config = dict(
    arch='gmlp',
    model='sound classifier',
    dataset='synthesized solo parts of chorales (CocoChorales)',
    train_examples=39062,
    n_mels=64,
    hop_length=160,
    input='log_mel',
    spec_augment=False,
    win_length=512,
    targets=['instrument'],
    num_classes=13,
    norm='layernorm',
    mlp_ratio=4,
    subsampling=2,
    layers=14,
    width=256,
    mixing='mixup',
    loss='cross_entropy',
    residual_init='zero_last',
    optimizer='muon',
    muon_scale='match_rms_adamw',
    learning_rate=0.0037,
    momentum=0.95,
    nesterov=True,
    orthogonalizer='polar_express',
    adamw_lr_other_params=0.0019,
    max_steps=12900,
    batch_size=128,
    epochs=42.3,
    lr_schedule='cosine',
    final_lr_fraction=0.01,
    warmup_steps=640,
    weight_decay=0.2,
    adamw_weight_decay_other_params=0.05,
)
Rows from block 4 of a small sound classifier, named by matrix and row number. Rows with one number belong to one neuron. Each number is 50 + 12 x the weight over its row's rms, rounded and kept within 0 to 99. All counts start at 0. After the name is the row's rms in percent of the matrix's.
Before each neuron's rows are labels from the 100 clips, of 14976, where the neuron reaches its largest size: "responds to" is what is common among them. Only what is clearly more common there than usual is listed. The data: synthesized solo parts of chorales (CocoChorales). In brackets: how many of the 100.
# u: gMLP up (value half) (model.blocks.4.mixer.u.weight, 512x256), inputs 64-127
# v: gMLP up (gate half) (model.blocks.4.mixer.v.weight, 512x256), inputs 64-127
# out: gMLP down (model.blocks.4.mixer.out.weight, 256x512, transposed), outputs 64-127

responds to: trombone (51); note D#4 (28)
u.510 159:77 54 49 49 49 55 47 54 66 79 64 42 64 53 47 51 43 45 57 61 34 50 48 60 50 41 50 50 39 41 58 40 45 52 47 47 31 36 42 51 42 63 38 53 64 51 91 25 34 21 54 64 52 43 59 47 34 62 48 52 37 55 42 51
v.510 147:50 37 52 31 43 56 51 43 42 46 75 61 50 43 55 42 42 23 66 44 51 48 43 51 48 37 65 58 55 25 61 56 38 60 46 35 52 63 40 49 56 47 54 59 51 53 23 43 53 49 42 51 58 46 36 50 44 43 60 41 33 33 55 37
out.510 137:49 56 37 72 49 48 41 47 57 58 61 53 46 64 52 72 39 56 39 39 37 64 22 47 21 66 35 60 76 44 69 40 46 56 36 23 46 42 72 58 33 26 57 45 29 46 36 52 58 64 60 44 61 67 73 75 54 28 43 26 36 51 44 51

responds to: bassoon (45)
u.90 062:44 38 43 43 51 52 41 62 51 46 34 34 54 54 51 49 53 49 51 30 42 48 42 70 55 52 36 67 69 61 61 50 53 71 48 37 54 54 52 45 54 64 51 60 54 40 66 60 46 58 52 69 38 54 59 56 53 41 66 57 55 54 43 57
v.90 049:34 38 39 67 70 59 54 60 49 55 60 55 53 45 65 57 50 28 44 52 75 61 56 55 41 27 55 60 57 73 72 45 56 77 51 43 53 35 48 56 48 67 41 80 47 45 42 31 32 50 63 47 72 49 70 64 68 62 60 52 44 42 55 43
out.90 064:25 33 48 54 47 25 48 65 46 55 53 78 35 41 36 61 42 60 55 52 49 30 47 34 45 56 66 42 67 45 58 54 47 33 43 61 46 48 64 62 48 49 48 37 39 68 42 33 39 40 38 45 77 27 60 40 52 48 40 36 58 35 46 30

responds to: violin (96); note G5 (28)
u.87 144:46 56 29 37 60 38 62 60 37 43 27 68 43 60 34 64 51 55 36 46 52 60 47 37 40 29 49 46 53 39 51 56 30 41 46 35 34 48 54 51 67 73 52 70 63 42 45 52 53 51 20 45 62 66 39 43 42 32 28 75 71 50 59 25
v.87 140:47 43 55 40 42 55 58 60 57 44 46 51 68 35 54 67 64 28 71 37 42 65 52 65 67 50 34 48 71 58 46 58 54 72 49 42 71 44 49 45 57 36 66 56 50 60 50 40 45 60 58 61 61 39 67 52 71 56 64 46 48 34 59 58
out.87 139:35 37 53 30 22 47 63 57 53 64 67 41 73 52 67 60 38 52 48 37 57 47 39 46 41 62 59 47 62 37 44 71 37 66 78 65 42 52 36 53 51 41 37 34 47 59 53 41 45 64 69 59 50 46 55 39 46 26 37 42 57 49 40 68

responds to: trombone (43); tuba (42)
u.470 125:73 54 60 54 59 33 40 62 38 51 56 58 75 53 57 69 43 40 53 38 52 66 30 50 58 49 45 53 68 33 55 48 53 50 62 52 34 37 55 30 52 70 42 28 55 32 44 51 45 51 43 59 65 38 45 51 43 50 59 61 47 36 62 36
v.470 123:35 46 50 59 39 55 58 42 51 56 57 73 64 68 39 58 53 37 36 40 45 40 63 61 50 44 54 47 39 59 65 46 46 36 46 70 65 36 26 69 33 50 35 59 44 42 44 46 55 27 34 58 37 58 13 53 55 60 50 79 61 69 58 38
out.470 121:35 50 63 50 43 56 34 27 71 35 66 49 52 60 54 48 22 58 63 60 52 36 64 62 53 32 57 41 25 53 42 81 39 42 30 61 42 44 73 65 64 30 59 50 48 58 60 58 50 53 73 38 41 45 22 57 53 51 52 57 55 47 47 68

responds to: horn (52)
u.221 085:51 67 55 55 53 31 56 60 60 24 31 42 42 41 30 45 38 61 44 32 40 33 51 42 38 66 74 44 48 48 41 30 63 34 64 33 55 42 52 41 46 34 39 57 55 55 55 50 66 69 39 43 62 41 23 66 56 65 52 77 51 40 55 39
v.221 076:47 58 81 27 51 55 47 59 65 66 52 57 66 53 37 53 60 40 30 60 54 45 58 68 51 40 64 42 56 39 56 47 52 43 34 56 33 38 51 75 36 44 38 59 59 55 39 63 46 39 25 28 15 60 46 64 32 43 56 52 46 44 38 58
out.221 079:63 41 40 65 69 55 40 47 33 65 55 45 64 55 59 52 54 53 67 42 51 61 31 77 41 60 49 54 51 62 39 34 34 45 45 28 30 42 76 57 35 51 45 49 42 60 36 63 42 37 38 72 50 46 65 65 63 44 53 62 39 63 26 53

responds to: trombone (29)
u.405 131:66 41 56 50 61 59 59 42 66 58 50 51 28 51 45 42 57 42 70 39 13 39 55 51 30 44 50 60 51 79 43 67 60 57 50 45 18 37 45 23 48 58 27 60 49 47 59 56 46 58 42 46 61 35 47 48 45 66 54 33 55 54 30 36
v.405 140:35 54 38 47 50 26 61 50 47 61 55 42 33 50 72 64 36 68 41 42 43 41 45 64 40 60 60 43 58 57 41 39 39 59 54 56 43 31 53 35 46 60 36 41 38 56 55 44 59 36 53 44 37 60 47 38 43 48 35 49 60 55 59 70
out.405 140:48 58 41 48 41 49 34 37 50 28 55 32 42 43 40 62 32 43 28 50 48 31 56 33 54 39 72 57 58 31 59 45 62 53 37 61 59 67 62 32 47 31 50 69 39 46 57 42 42 54 71 49 43 66 36 52 52 62 54 57 76 47 58 39

responds to: bassoon (37)
u.251 062:12 77 42 40 48 68 34 55 82 44 37 65 64 70 64 39 51 45 60 51 56 33 30 62 53 68 48 48 63 68 47 66 69 25 57 61 71 64 35 55 49 58 50 42 77 47 38 50 61 65 48 52 27 47 39 42 44 47 54 30 54 45 49 33
v.251 034:39 56 44 67 56 56 40 61 69 54 40 42 59 47 64 72 28 45 71 68 60 52 39 47 65 27 40 42 53 66 52 45 56 15 23 65 53 43 43 50 35 57 59 66 54 38 54 27 39 35 58 37 45 66 52 60 52 55 67 48 61 40 44 35
out.251 072:74 51 58 51 53 39 42 47 42 38 44 40 26 35 25 69 34 58 52 54 39 45 62 59 51 53 54 75 50 52 51 41 41 64 45 56 46 34 73 55 31 48 24 38 37 44 54 43 56 48 44 37 69 45 77 34 55 55 44 40 38 41 43 61

responds to: violin (99)
u.106 139:63 38 30 62 56 59 36 82 16 57 57 43 58 72 46 75 49 41 54 63 40 44 49 43 59 58 41 61 59 61 45 40 33 54 41 35 53 59 49 51 37 47 58 41 52 39 56 65 41 83 39 48 43 71 75 47 58 67 47 45 70 45 40 45
v.106 142:56 71 41 43 76 35 40 46 35 51 60 54 60 32 47 66 45 48 53 51 57 52 51 65 40 51 29 41 40 41 46 38 43 51 46 63 61 48 38 63 60 62 67 42 53 54 36 40 52 58 53 46 33 67 51 62 31 51 53 40 60 40 71 66
out.106 132:45 52 61 51 36 27 70 57 60 42 58 49 42 53 43 43 40 66 36 66 48 63 60 40 47 16 47 51 63 81 62 46 51 58 36 24 43 53 40 41 57 43 49 41 50 52 40 75 56 49 45 39 35 65 49 51 47 32 61 32 54 46 48 46

responds to: note F#4 (25)
u.505 045:34 61 68 58 51 35 49 59 38 70 45 49 38 26 55 40 42 56 37 51 50 64 66 44 61 54 56 67 49 10 55 50 52 60 38 44 36 46 54 53 47 70 61 49 43 66 44 48 29 51 53 55 26 40 63 47 44 41 47 56 57 61 47 49
v.505 025:33 48 40 66 57 43 62 29 53 50 53 48 44 42 64 52 59 41 56 60 53 55 43 43 80 48 59 26 54 72 40 52 75 41 29 60 57 67 44 41 55 37 54 65 66 33 50 42 50 45 50 30 41 36 48 38 54 44 63 35 48 63 56 57
out.505 049:57 28 54 56 43 59 36 55 41 34 40 37 49 50 60 70 46 36 56 51 53 52 60 52 47 45 54 37 70 58 54 34 25 54 38 55 50 61 34 44 48 17 43 33 42 49 39 53 45 64 54 55 53 57 35 59 65 55 50 58 65 43 56 51

responds to: trombone (93); note D#4 (33); note D4 (33); note E4 (27)
u.475 124:51 44 36 29 43 38 62 45 49 47 34 35 60 38 68 64 39 66 71 54 40 50 56 67 45 60 54 55 44 40 52 40 51 52 34 34 26 67 52 58 60 64 42 69 72 53 36 23 47 46 43 53 53 46 63 68 47 45 41 42 48 35 53 25
v.475 137:57 45 43 57 48 46 29 67 40 64 52 57 41 40 27 41 60 60 37 39 65 71 47 56 64 52 48 61 51 45 42 66 64 26 70 76 51 60 39 60 67 43 44 55 71 34 42 54 52 47 46 54 47 62 31 52 52 47 67 39 33 54 54 19
out.475 114:69 37 48 44 50 54 49 49 62 47 61 57 54 60 67 50 39 37 58 50 50 46 37 77 43 43 75 63 74 46 60 39 64 54 60 48 68 30 56 56 42 57 49 31 25 40 67 38 39 35 70 48 46 53 60 61 52 39 63 50 76 53 44 63

responds to: horn (46)
u.85 122:59 43 52 21 52 49 18 36 35 61 47 51 44 59 48 40 41 62 50 31 59 58 40 64 69 54 54 45 62 69 25 52 39 54 67 53 39 41 37 75 44 67 56 45 57 52 60 37 65 40 51 49 41 53 66 50 73 59 43 50 42 41 36 39
v.85 132:49 40 62 46 39 54 44 39 38 35 62 36 57 71 54 58 39 29 50 60 57 31 49 39 15 51 51 71 62 53 36 62 33 54 40 21 60 40 63 57 53 46 55 52 61 48 59 78 55 46 53 73 56 50 53 11 47 56 69 52 60 57 61 27
out.85 127:77 48 47 72 48 42 43 70 52 52 71 40 37 44 66 49 60 45 46 48 48 50 52 45 33 27 54 58 63 55 68 53 49 38 51 72 24 45 71 51 49 42 45 39 59 50 58 60 52 50 51 53 37 58 35 51 39 45 33 38 55 42 47 59

responds to: trombone (26)
u.226 041:38 57 43 32 58 42 38 43 69 34 43 53 52 64 57 63 54 39 38 53 60 31 38 19 62 52 50 47 62 61 63 63 56 48 78 63 51 56 38 57 41 62 42 63 50 46 59 55 70 72 50 40 60 46 48 26 79 64 41 29 55 39 53 32
v.226 029:35 49 40 54 68 53 68 63 39 55 36 47 41 39 51 43 68 61 53 50 20 51 45 52 68 61 49 59 56 65 49 43 40 45 54 73 39 35 54 57 45 41 62 51 58 56 49 32 45 43 47 47 29 62 43 45 45 29 67 39 56 54 38 18
out.226 043:54 29 51 55 45 46 57 51 48 57 53 39 15 42 49 50 20 53 61 40 52 54 59 70 74 69 61 62 49 66 38 38 44 67 27 39 43 51 63 41 65 53 46 25 61 55 61 43 55 44 47 49 43 64 41 78 46 34 43 36 50 35 49 69

responds to: trombone (76); note F4 (37); note F#4 (34); note D#4 (27)
u.81 143:45 56 53 36 46 50 60 68 53 44 49 40 40 31 65 49 57 49 70 19 36 55 50 40 32 59 30 35 43 40 61 38 44 65 51 51 56 72 59 69 56 46 62 58 38 67 43 41 55 49 63 43 46 46 57 77 66 54 24 50 65 21 35 43
v.81 156:53 41 60 65 77 70 39 35 41 51 44 49 49 55 40 61 38 50 44 56 45 40 50 54 63 39 53 67 38 39 47 57 60 54 44 53 45 43 23 53 58 59 57 53 64 56 51 51 49 59 37 35 26 51 47 55 53 43 45 46 34 65 52 54
out.81 141:27 49 56 51 32 40 50 58 40 67 22 75 72 57 74 45 65 38 56 46 33 61 70 53 49 41 61 48 34 45 52 76 52 37 51 44 41 43 57 44 65 40 58 37 34 49 55 55 48 90 44 36 39 46 61 57 55 57 54 52 54 44 49 37

responds to: bassoon (98); note B3 (33); note G#3 (32); note A#3 (31)
u.395 112:48 47 52 39 59 41 42 57 52 62 53 50 43 64 76 60 26 59 34 51 57 65 54 41 61 77 50 50 38 33 54 43 84 61 20 58 50 34 65 56 47 41 52 33 60 56 49 52 57 58 46 56 18 34 72 46 64 63 53 38 66 52 69 55
v.395 124:38 54 44 62 55 48 54 63 45 79 56 53 68 34 38 42 41 52 63 63 52 40 49 47 40 30 61 44 45 72 45 73 27 65 71 50 74 44 25 19 63 44 51 62 41 56 41 59 55 42 57 45 64 42 53 58 64 59 53 60 61 48 44 47
out.395 115:68 62 41 71 53 39 60 35 47 32 60 57 42 65 62 52 65 61 47 42 61 55 56 46 40 56 31 50 56 37 50 41 56 51 53 41 50 48 54 42 45 51 33 55 61 17 53 52 47 42 18 61 67 40 63 49 60 52 72 60 50 40 53 27