Rows from block 9, named by matrix and row number. Rows with one number belong to one neuron. Each number is 500 + 40 x the weight over the matrix's rms, rounded and kept within 0 to 999. All counts start at 0. Numbers have three digits each.
# u: gMLP up (value half) (model.blocks.9.mixer.u.weight, 512x256), inputs 64-127
# v: gMLP up (gate half) (model.blocks.9.mixer.v.weight, 512x256), inputs 64-127
# out: gMLP down (model.blocks.9.mixer.out.weight, 256x512, transposed), outputs 64-127
u.201:492508460497520501526484516492515506528503493528507467511510501470474472471489539501526485471517460505503477511473485477485507494523448480495499477506548523485482500520475519506496482511486528
v.201:439525495483508507472525501538447539508532478434474474494470475543482495500506572512549539518496511507514544487544510468493491525517545494523509506480513493515520528509512483512481505514490519
out.201:524507490525468528502543477513499502482508532480493523494492530513524513511527473510478505509469524493514518519534509523523505519492524495488527536488482482499495496470537471482506536488489487
u.202:499474493508516485519495504505511503494486508491498505507516502489498487498501510511487485508522524481484495513508505465459500509481510492523482514510519486522502495510514503509505487511501506
v.202:497514513537513495485502482497501520505472498498513513498506490545488502492464510467483473477481484513495503511491495519516482508518463499507520502500520524517486507514491520490528495513521534
out.202:483514502519540513468478478472470491503502482546520504496494494502487489496467486513501510489494468522494505534517516482535493509535495504458489486505463505476485515466475453516489506469538512
u.203:523498472435554454561512476456464547484553495555527457416521387439518569553521497407441548546428566542495581426421519525504485584493577482595461384548466516497452431439551588523446477442528478
v.203:464483513546464406457451532497497437492520468489458493590488526393514549457562490528462467466497542530429452521568457501533490518568475565510507468410501520529600508485434493450538481505585549
out.203:463552511562475506451398544525551421525571564485573481612529501496470476468454519540468498599432539445548464498474507452454572437514439420492474490445590521479521487489514498526437521590462528
u.204:491488492515506500493518474498496505513496511480503504503516506507517495495516516498457494517485479477497510512498502494504492507486492489486486493512502485500492516502520492497506501529486502
v.204:481508502493504502481529510506488505516494480494504482514517530503495495501504528487475477519497478495489498518513491506507499498499511482523490515502513530502517461478506503479499498497503489
out.204:510521507489495518500474504496497500509506478530502513500482503488471505508482520501526509493514505521475491505488502495505504497533506504504489500491486523487502506472509495500487513468520495
u.205:492505500501498493494498506502495497491500495497497511493506509508509503489485501493510509498504506493503492496499491498501512499504506491512510505511498501511507491499482503498493496507500496
v.205:435515492527473531482526488514517508555517499496508499497491487509478458486524520478490506459534536531532516489497444488475494535489516504508466505511514492497531558518515495485484484502474511
out.205:510498507507490496499498502501500500509504505498502484518500493495482507515508494506489484503504507505494500488515504503515481501495497503500493496486496507484495511490506495499508498493500504
u.206:504456500532477503458499552565462549410477483420584497543496468472564539565677495521550511443434478528532506430501479520508507553514545495523377531481460459583551527531447466461545562485549520
v.206:434503411532481457530521414501503624466534379551558493499515458521565562459481447442512534475501523528483432427494573535588566474587484537514479657430498447478567538500578480532506649517582477
out.206:634425548419493464503483427526552493594475390413473513552452437527562575508568425530502420557499454511430533555515474397563508423576466464446427526458377533494531476540426465462518516504458567
u.207:498500486495500496492504501493501506497512511490498505493497498503507483519515493507507507487517495517501515499496501504511497509502492501501499503474499508499487485512486479505491501518509501
v.207:507526497470487462527465501469496480506503472502529521440497517533490502502497505510489504465539518511498484511510500467509470465468479489506468511481492487508460528486486517506506483519523497
out.207:490499502480502497500510496508523490495487515508518506486504514493499486483486479493510497522495491504499484480509502510492509483512502506484503503517498500503505505495509517499511493494490489
u.208:535634514567478506531417475377614347546428447477511540455589405479534497464506417521411456415503541585364422528488467563525414656393532518462370608461497463425538527549489422646570588619511370
v.208:523480394440519359476448540454475452554495470548516481576517491383436586489486556546634543567451407512432494512569463569516496495482658502560444575510474527498530578624450548458498508635533444
out.208:578489424466454560525515545435510442451528455451521545495466524523408416522529561411484516426471465554549511484456393498544448399555528452578425552457564480557664516571343437486426435547476579
u.209:585551592613461499418496460599510566588465477431398509402365479504493520529537544536533490451485553464470508537451549489547501410481517488492496465459360505518498451542450438484523477484478474
v.209:541480485600433505511551515390525609464475510533527434509493545483572505611463596685396519500572542556466564624554516346446529547431556491435469504493536419548460598433428467404557593593444408
out.209:454601526370451497626407467543516474454502450469521390454446417541419501528520543422446555436502489517524442494597513540534506459482496485499535473509512599464490501616614494494561498555560485
u.210:487485488502489513493512508510486491501488521511504478504500510511506483487505486500483510494513500482490509496501503475496494501507503501502486520503507486497488493509501475484498493499486491
v.210:480519511514520504486491473489517500515508506507506521483505496514502493495475500472483471496500510487517480504498508492519459530523488504515490524507491506495478525490504475503494462502492475
out.210:503516514506506504502493485470523499501491482517491527505502492494483528505505539510510497500493503494495480498497507507509490482499494501500509502510481527512500515478483539528508498471498506
u.211:496523520506488480480512511501490489503492513499493524511503487495514507493492503517494497477539490480517506490508492531503479497503506483514500499519496502524506500476505507515505527482508483
v.211:477512478497509500487498506483510516499493491487478514510520501519500487500502531476483473488519505490496490512493496492503513495493482500520483484504493503521505510503512504509512481506494483
out.211:507492482524492524503481508477489510511486488477523482493517527519459536499508507487488483531493537504506511491527509480496493512516511483498487496472510514486471501478500496500489488480505512
u.212:430537558487498430472469498604462497492502523530533547405547613428587445334446456575392517524392416441524508521441451494480500350418511629587513438470420616512528471527561395528559505435486528
v.212:520579522551465507510450560526505460433557457501519537459539493476634512429485462599394444506403439446553467496428557585559484354496573573539472541514505575471513395377627510536408479461443467
out.212:530508440473503425528565496499533505477466471514503408526431365491448482510536532444517398475450553490458474550511476540471505454455524495547434539451529474617484533488427500540533576516559542
u.213:511508516495492493492493496511501488516478534520513482528524499505482519498554515528468510485496485454481507521492488472494489524488515501516512516488510522464517514476498487484502499490484515
v.213:497494462490430571445513457507485459471546502493609517432521524566487461511581506528498529507523515506453572564547440534524506490489551463564487448501488514502474518475530549502506540515481505
out.213:534499479550483486483509476504509530494541512488508515464510481500494480509502502490516504490515512552483532517455482551488526512535527484505524482532480509503479479511500512506456473472505501
u.214:504549439483516547491497471462517540478449509535493475550470507493468554484484548522464538512442532503494518542505502438466471508508540505583497423484534488468463488571571473529554501504500517
v.214:475537522538477498529551525511474499451461474495544521466517507513522497506497554507511458546528503530449497516538531501498482545506530494517471517502516531509456493468554514530499520466438518
out.214:534472497550521521508527424515498445516491562502518554365552437527444464465465479480474451495556452491448450485476516535494420517554477461416608505475500486512497414440534466458462494454514501
u.215:459468399529482445533577589473501527470411563516543485438466407494499524408512573622402440480505560505462457526373476549417496324457403539493512400490501626605494455472500543461542495529499511
v.215:442452473535488404453497537536449524558494527482496514517514389524460506573494545507514423375506466430440501457338505459559540381485407576536440541532443414541517433350495529553422367494475489
out.215:416554511557531490380464416509508497384438490504501403565390527434466501532464449519513420550399435488514466502440511564606498530547556414557443529532480566551530549480504534531517444479611520
u.216:507485443502588399542587506396515503591397414331514407639575559610422479458455485571527512383508512539457442590568511439492518594549514549531488381498550458524458475505632468416585497466409477
v.216:589516485439576440542549484486411413538479553395442390448595462499523438492496493573458493358499581508416413524520496450521523501447414482537455524586444424499450380498544443465494477433440454
out.216:441513512554576399521498598489537561461439433436414484530554503436395499530432498549431565588481543437465384515552548472579462455616482543585595441490524457434552504534500380588581516478530410
u.217:465512451481495509557496477429532466496548479506530525503502491535517526476502485513461535516551534488492497504504453519503467459522487569540449499464535428487439495536503481546547537542530518
v.217:463516471551438484496530431515470512511596517452400452469537497438469577517507506542493531499458473537532467451572489523445490552461572484379576516468517447499489548441542495424455507505502494
out.217:487547513508487596430507505514493517456468485471506536529545547510458438504462575424546562507441520540475499573485548515477533524471518473495614572504491516541441526490530457465462571566448466
u.218:524481476517503535506527486501517488491522496477517486509514503519486504479503464471496526540512513482510488502462529513476505514480517507514524479481469493523505522528483502488490483500494502
v.218:477528490485517488472500496514498504507489500487499509482508485514495506517517499472509496500494509516519531504500488483487463516514514490526511516543517487508475452489443489519497468530491523
out.218:483529568472506505469469491504508541529515490504523501498465520461472503498487538504507466452505470495464518491505444474510494472487521500482513515498505468430501477461558476491535502501503504
u.219:547467411473459495505431496437453570571403560464494569488520468379487477544477485571558514480595510419336425509579525497507459568459619491414446514481449479609413455528515502547576496508525500
v.219:530504495524501567552542509518509551418540543559577498454437546468495534568447437471522484437559522465514502533530462515453500521474507493519476480539529559545533434502452480539558494497553577
out.219:460504571556528505475429565604529544473532459470521464485514544493513515467522526486496556510421533501571453420483437504451580471480504446547508503404537539412476550477516484510588496450585394
u.220:502502507505499500503499499500501501496494503506497502500500493502506500497506500501507500505507494501495493507499494498498505500484499500506511496498492501500496490506498494503501507501503508
v.220:511513488503500471544472507523482504489494503494497528486521503533504498492485519523512506494521509495523494486489481477517476492536517472517501488483461484496487482506476478515536478523492490
out.220:501505493500505498505499499513504501494501494505507492500497507503496489510489501503501506504500506496506503493504518503503501508518503497496486505502505509495512504498503502496496493501498496
u.221:510512534482512485523489524542512517504480486499497504483504494514500495508503479497459508487507515486501487483515513515527524518479483496495475500511505496526486485518489512490477461479496496
v.221:495529486493491489489501493486494521486507486501519488507512509491503504502494525486490498510498474486509490491507485507511514493500499474534504516518501514511489488514502493500516486517494502
out.221:504483474532510508499515465466516471500522499518492474528508485500479501509509513520513480501490472518484498521501494457452472511502503521503513513469482489474505510515515462509526538517498509
u.222:522509493515496503488509500513503482507483489520481527493510483503490467505514478492510477505490472494527501510476516495501492513521502494477479478459529521482487469497518478497483500478474463
v.222:421481472458474480476554522438509543492481489513473485583464444511465508455516482449502506524501463496469487485562531527491523506513505496534451462497498492471530451531482482524444459514441518
out.222:511524497529513504502500494482505524465514506488511484511493523469528487509516522536492510497497519500499498480473495527504506510500512514475491506512480484484501523527494488491491495513496519
u.223:498474499513609465532579379423439466495506568495519515564538382483470532524447438466484425508423505465595509503496521389360547502525619525543500556491637647426399534512508466561523359472599446
v.223:558512373481613535601544536569617451456483451589546491576502351489538498405492474406511438490544452503472537486436561440448574473529457436619507475503460574551534610486584502552507443520429576
out.223:534515444440586427446537525481424545537542517520365489596483563447485501483540486455443568550485651556521518460445484495536438530478532558512455566466521371561550504455443412524475537536564597
u.224:497493474476507479515539503494494503515498516519462454503480501514523481494490497512490493486478453482512502481469497509501505489480475509479488478527486478480515519488491516524540470483509517
v.224:493499518465464481528492467531506458490514469416508419527512509488543508529511518449509470513563470490480509471585472465492460522482472475538488534494487488487481585514535520524488479465543564
out.224:479497531528512528511453487552478517519521501497506514510515503506490495480515526487522499524510527522500472560538491502487506536527531517499498520481497516505482505530538469463501539509491507
u.225:506488487499504495505503486506506490498489501516498484488483508492507511506507483480497509506493499504504495477501505482506498503501484488500519504507492498497493504504506498486490518503496495
v.225:496510485518571517513474511503483503551523467497501501494485501535484493503478554490483456515503494515489490516534532499499493509505513456513487494523491543527461471514499485495483502549499531
out.225:507509508509516486498509505491486535491506491483494503488510500496478496509493500501486484506520515486493506509493501531489497503492526522481501471465503512505503494501494496517515487515503519
u.226:495495507503497493510499504495501503503491500503483505509499494503498499493505497491507501499501491496498500500503500501498498494505512491497498495514499503505502501503497501493498504503510500
v.226:477507502517489524484467506475456483529502488515510488544502514508492501512449510499483492502490519522529503488509485503481488483518529527513505485492490509518514495525494494497495511511484514
out.226:500516507510497498497521490509498504496502498502512491496500495511509502499502511502499494495498511490489501500497494499495506515493484507512495498503493505490494508486503503503498500493489503
u.227:411599454415572431468467483469532521436522567524461412540450564448554522330442557466468469496494469499413555576495475559464494516596495587492469505529461541677556430564599462552596436430550449
v.227:469403427460559468451474361433522495457492540543581454584531547426543491404461538489391482479440475455368489545462442529529450455525510566523433509501481471471531433517499469476542444438535568
out.227:513507549471548568559487506370449445523435455579456468414539482593609481541527440599510520468570503489545495399496415465461535458543420531602598543472444526405532441481579581528410375554518523
u.228:500514506463518547453478538510482518479479520463530548509559418450519469489508525428529515508457510478536507475471530490436480540465488466574481513526549482524519501482534543486511550467446493
v.228:499462518477515490501496503508504539484473506430525511510512552478486511493497455506529473527504501529474555479514532430476483480510512535491501504499511514495479524467481514447504521469514527
out.228:521482521542495501509543454497506533537533511517525465531468554486458484532521486540448531471485499506459508518451460460532431472520500563449520449504463494490487560470546451593537456512558534
u.229:503500514519509489508503503505509498487491504486476505496518493520489488502491490503509509506497520496489500498508496491502514500500515496483502499507505488499488481482501514512504507506509496
v.229:472517489575446518534478479489568462466487455524493537508532478552508527515488484507513482430514522542540533504528505495521508502496533514504541507481528401494501515467514503487503506534512474
out.229:474494513488498499495486490505510509511512504530536485512481510475509488502514498489483497504483490503508518498488501499505483496506491507523486516489480499513509510498500508510501499511518510
u.230:409580360427556521567551528641430537483528464512509577552560643512498401346407620555453406563660589486566513431362465670571479416506519440440457425411538519457604452438542424486562416621470551
v.230:480572415390595502490526535553477540454501497484549522597604656475625380376542589541439414553639543496568550474332419651567505415513463436428452382461606491417508528350517427467468441581447574
out.230:523537457606447528553521531448466395542524511523416509541364452364506531552415319574600493420486454446483571583548557449376541574530512531604479548544402446515475621507500558451480557316435515
u.231:470513589458531465476567515500515494531521421573476420496469509478463491460510472493523497512426448499538487494411448489477531413532497584554501400523472599571441501567496453442435579480493519
v.231:471485502498512503516454546514494460448536425588510443474615501605516449471449516559464504469480418518479481391468473502572557519393471528536505445466502467473395524608549510565465542545504428
out.231:469491573456519516555515399531579529477495574431542521559434503468527462514471637534378531587514446508477545532471547560495564529457515452492351431494547488451435547484463482449483506482529473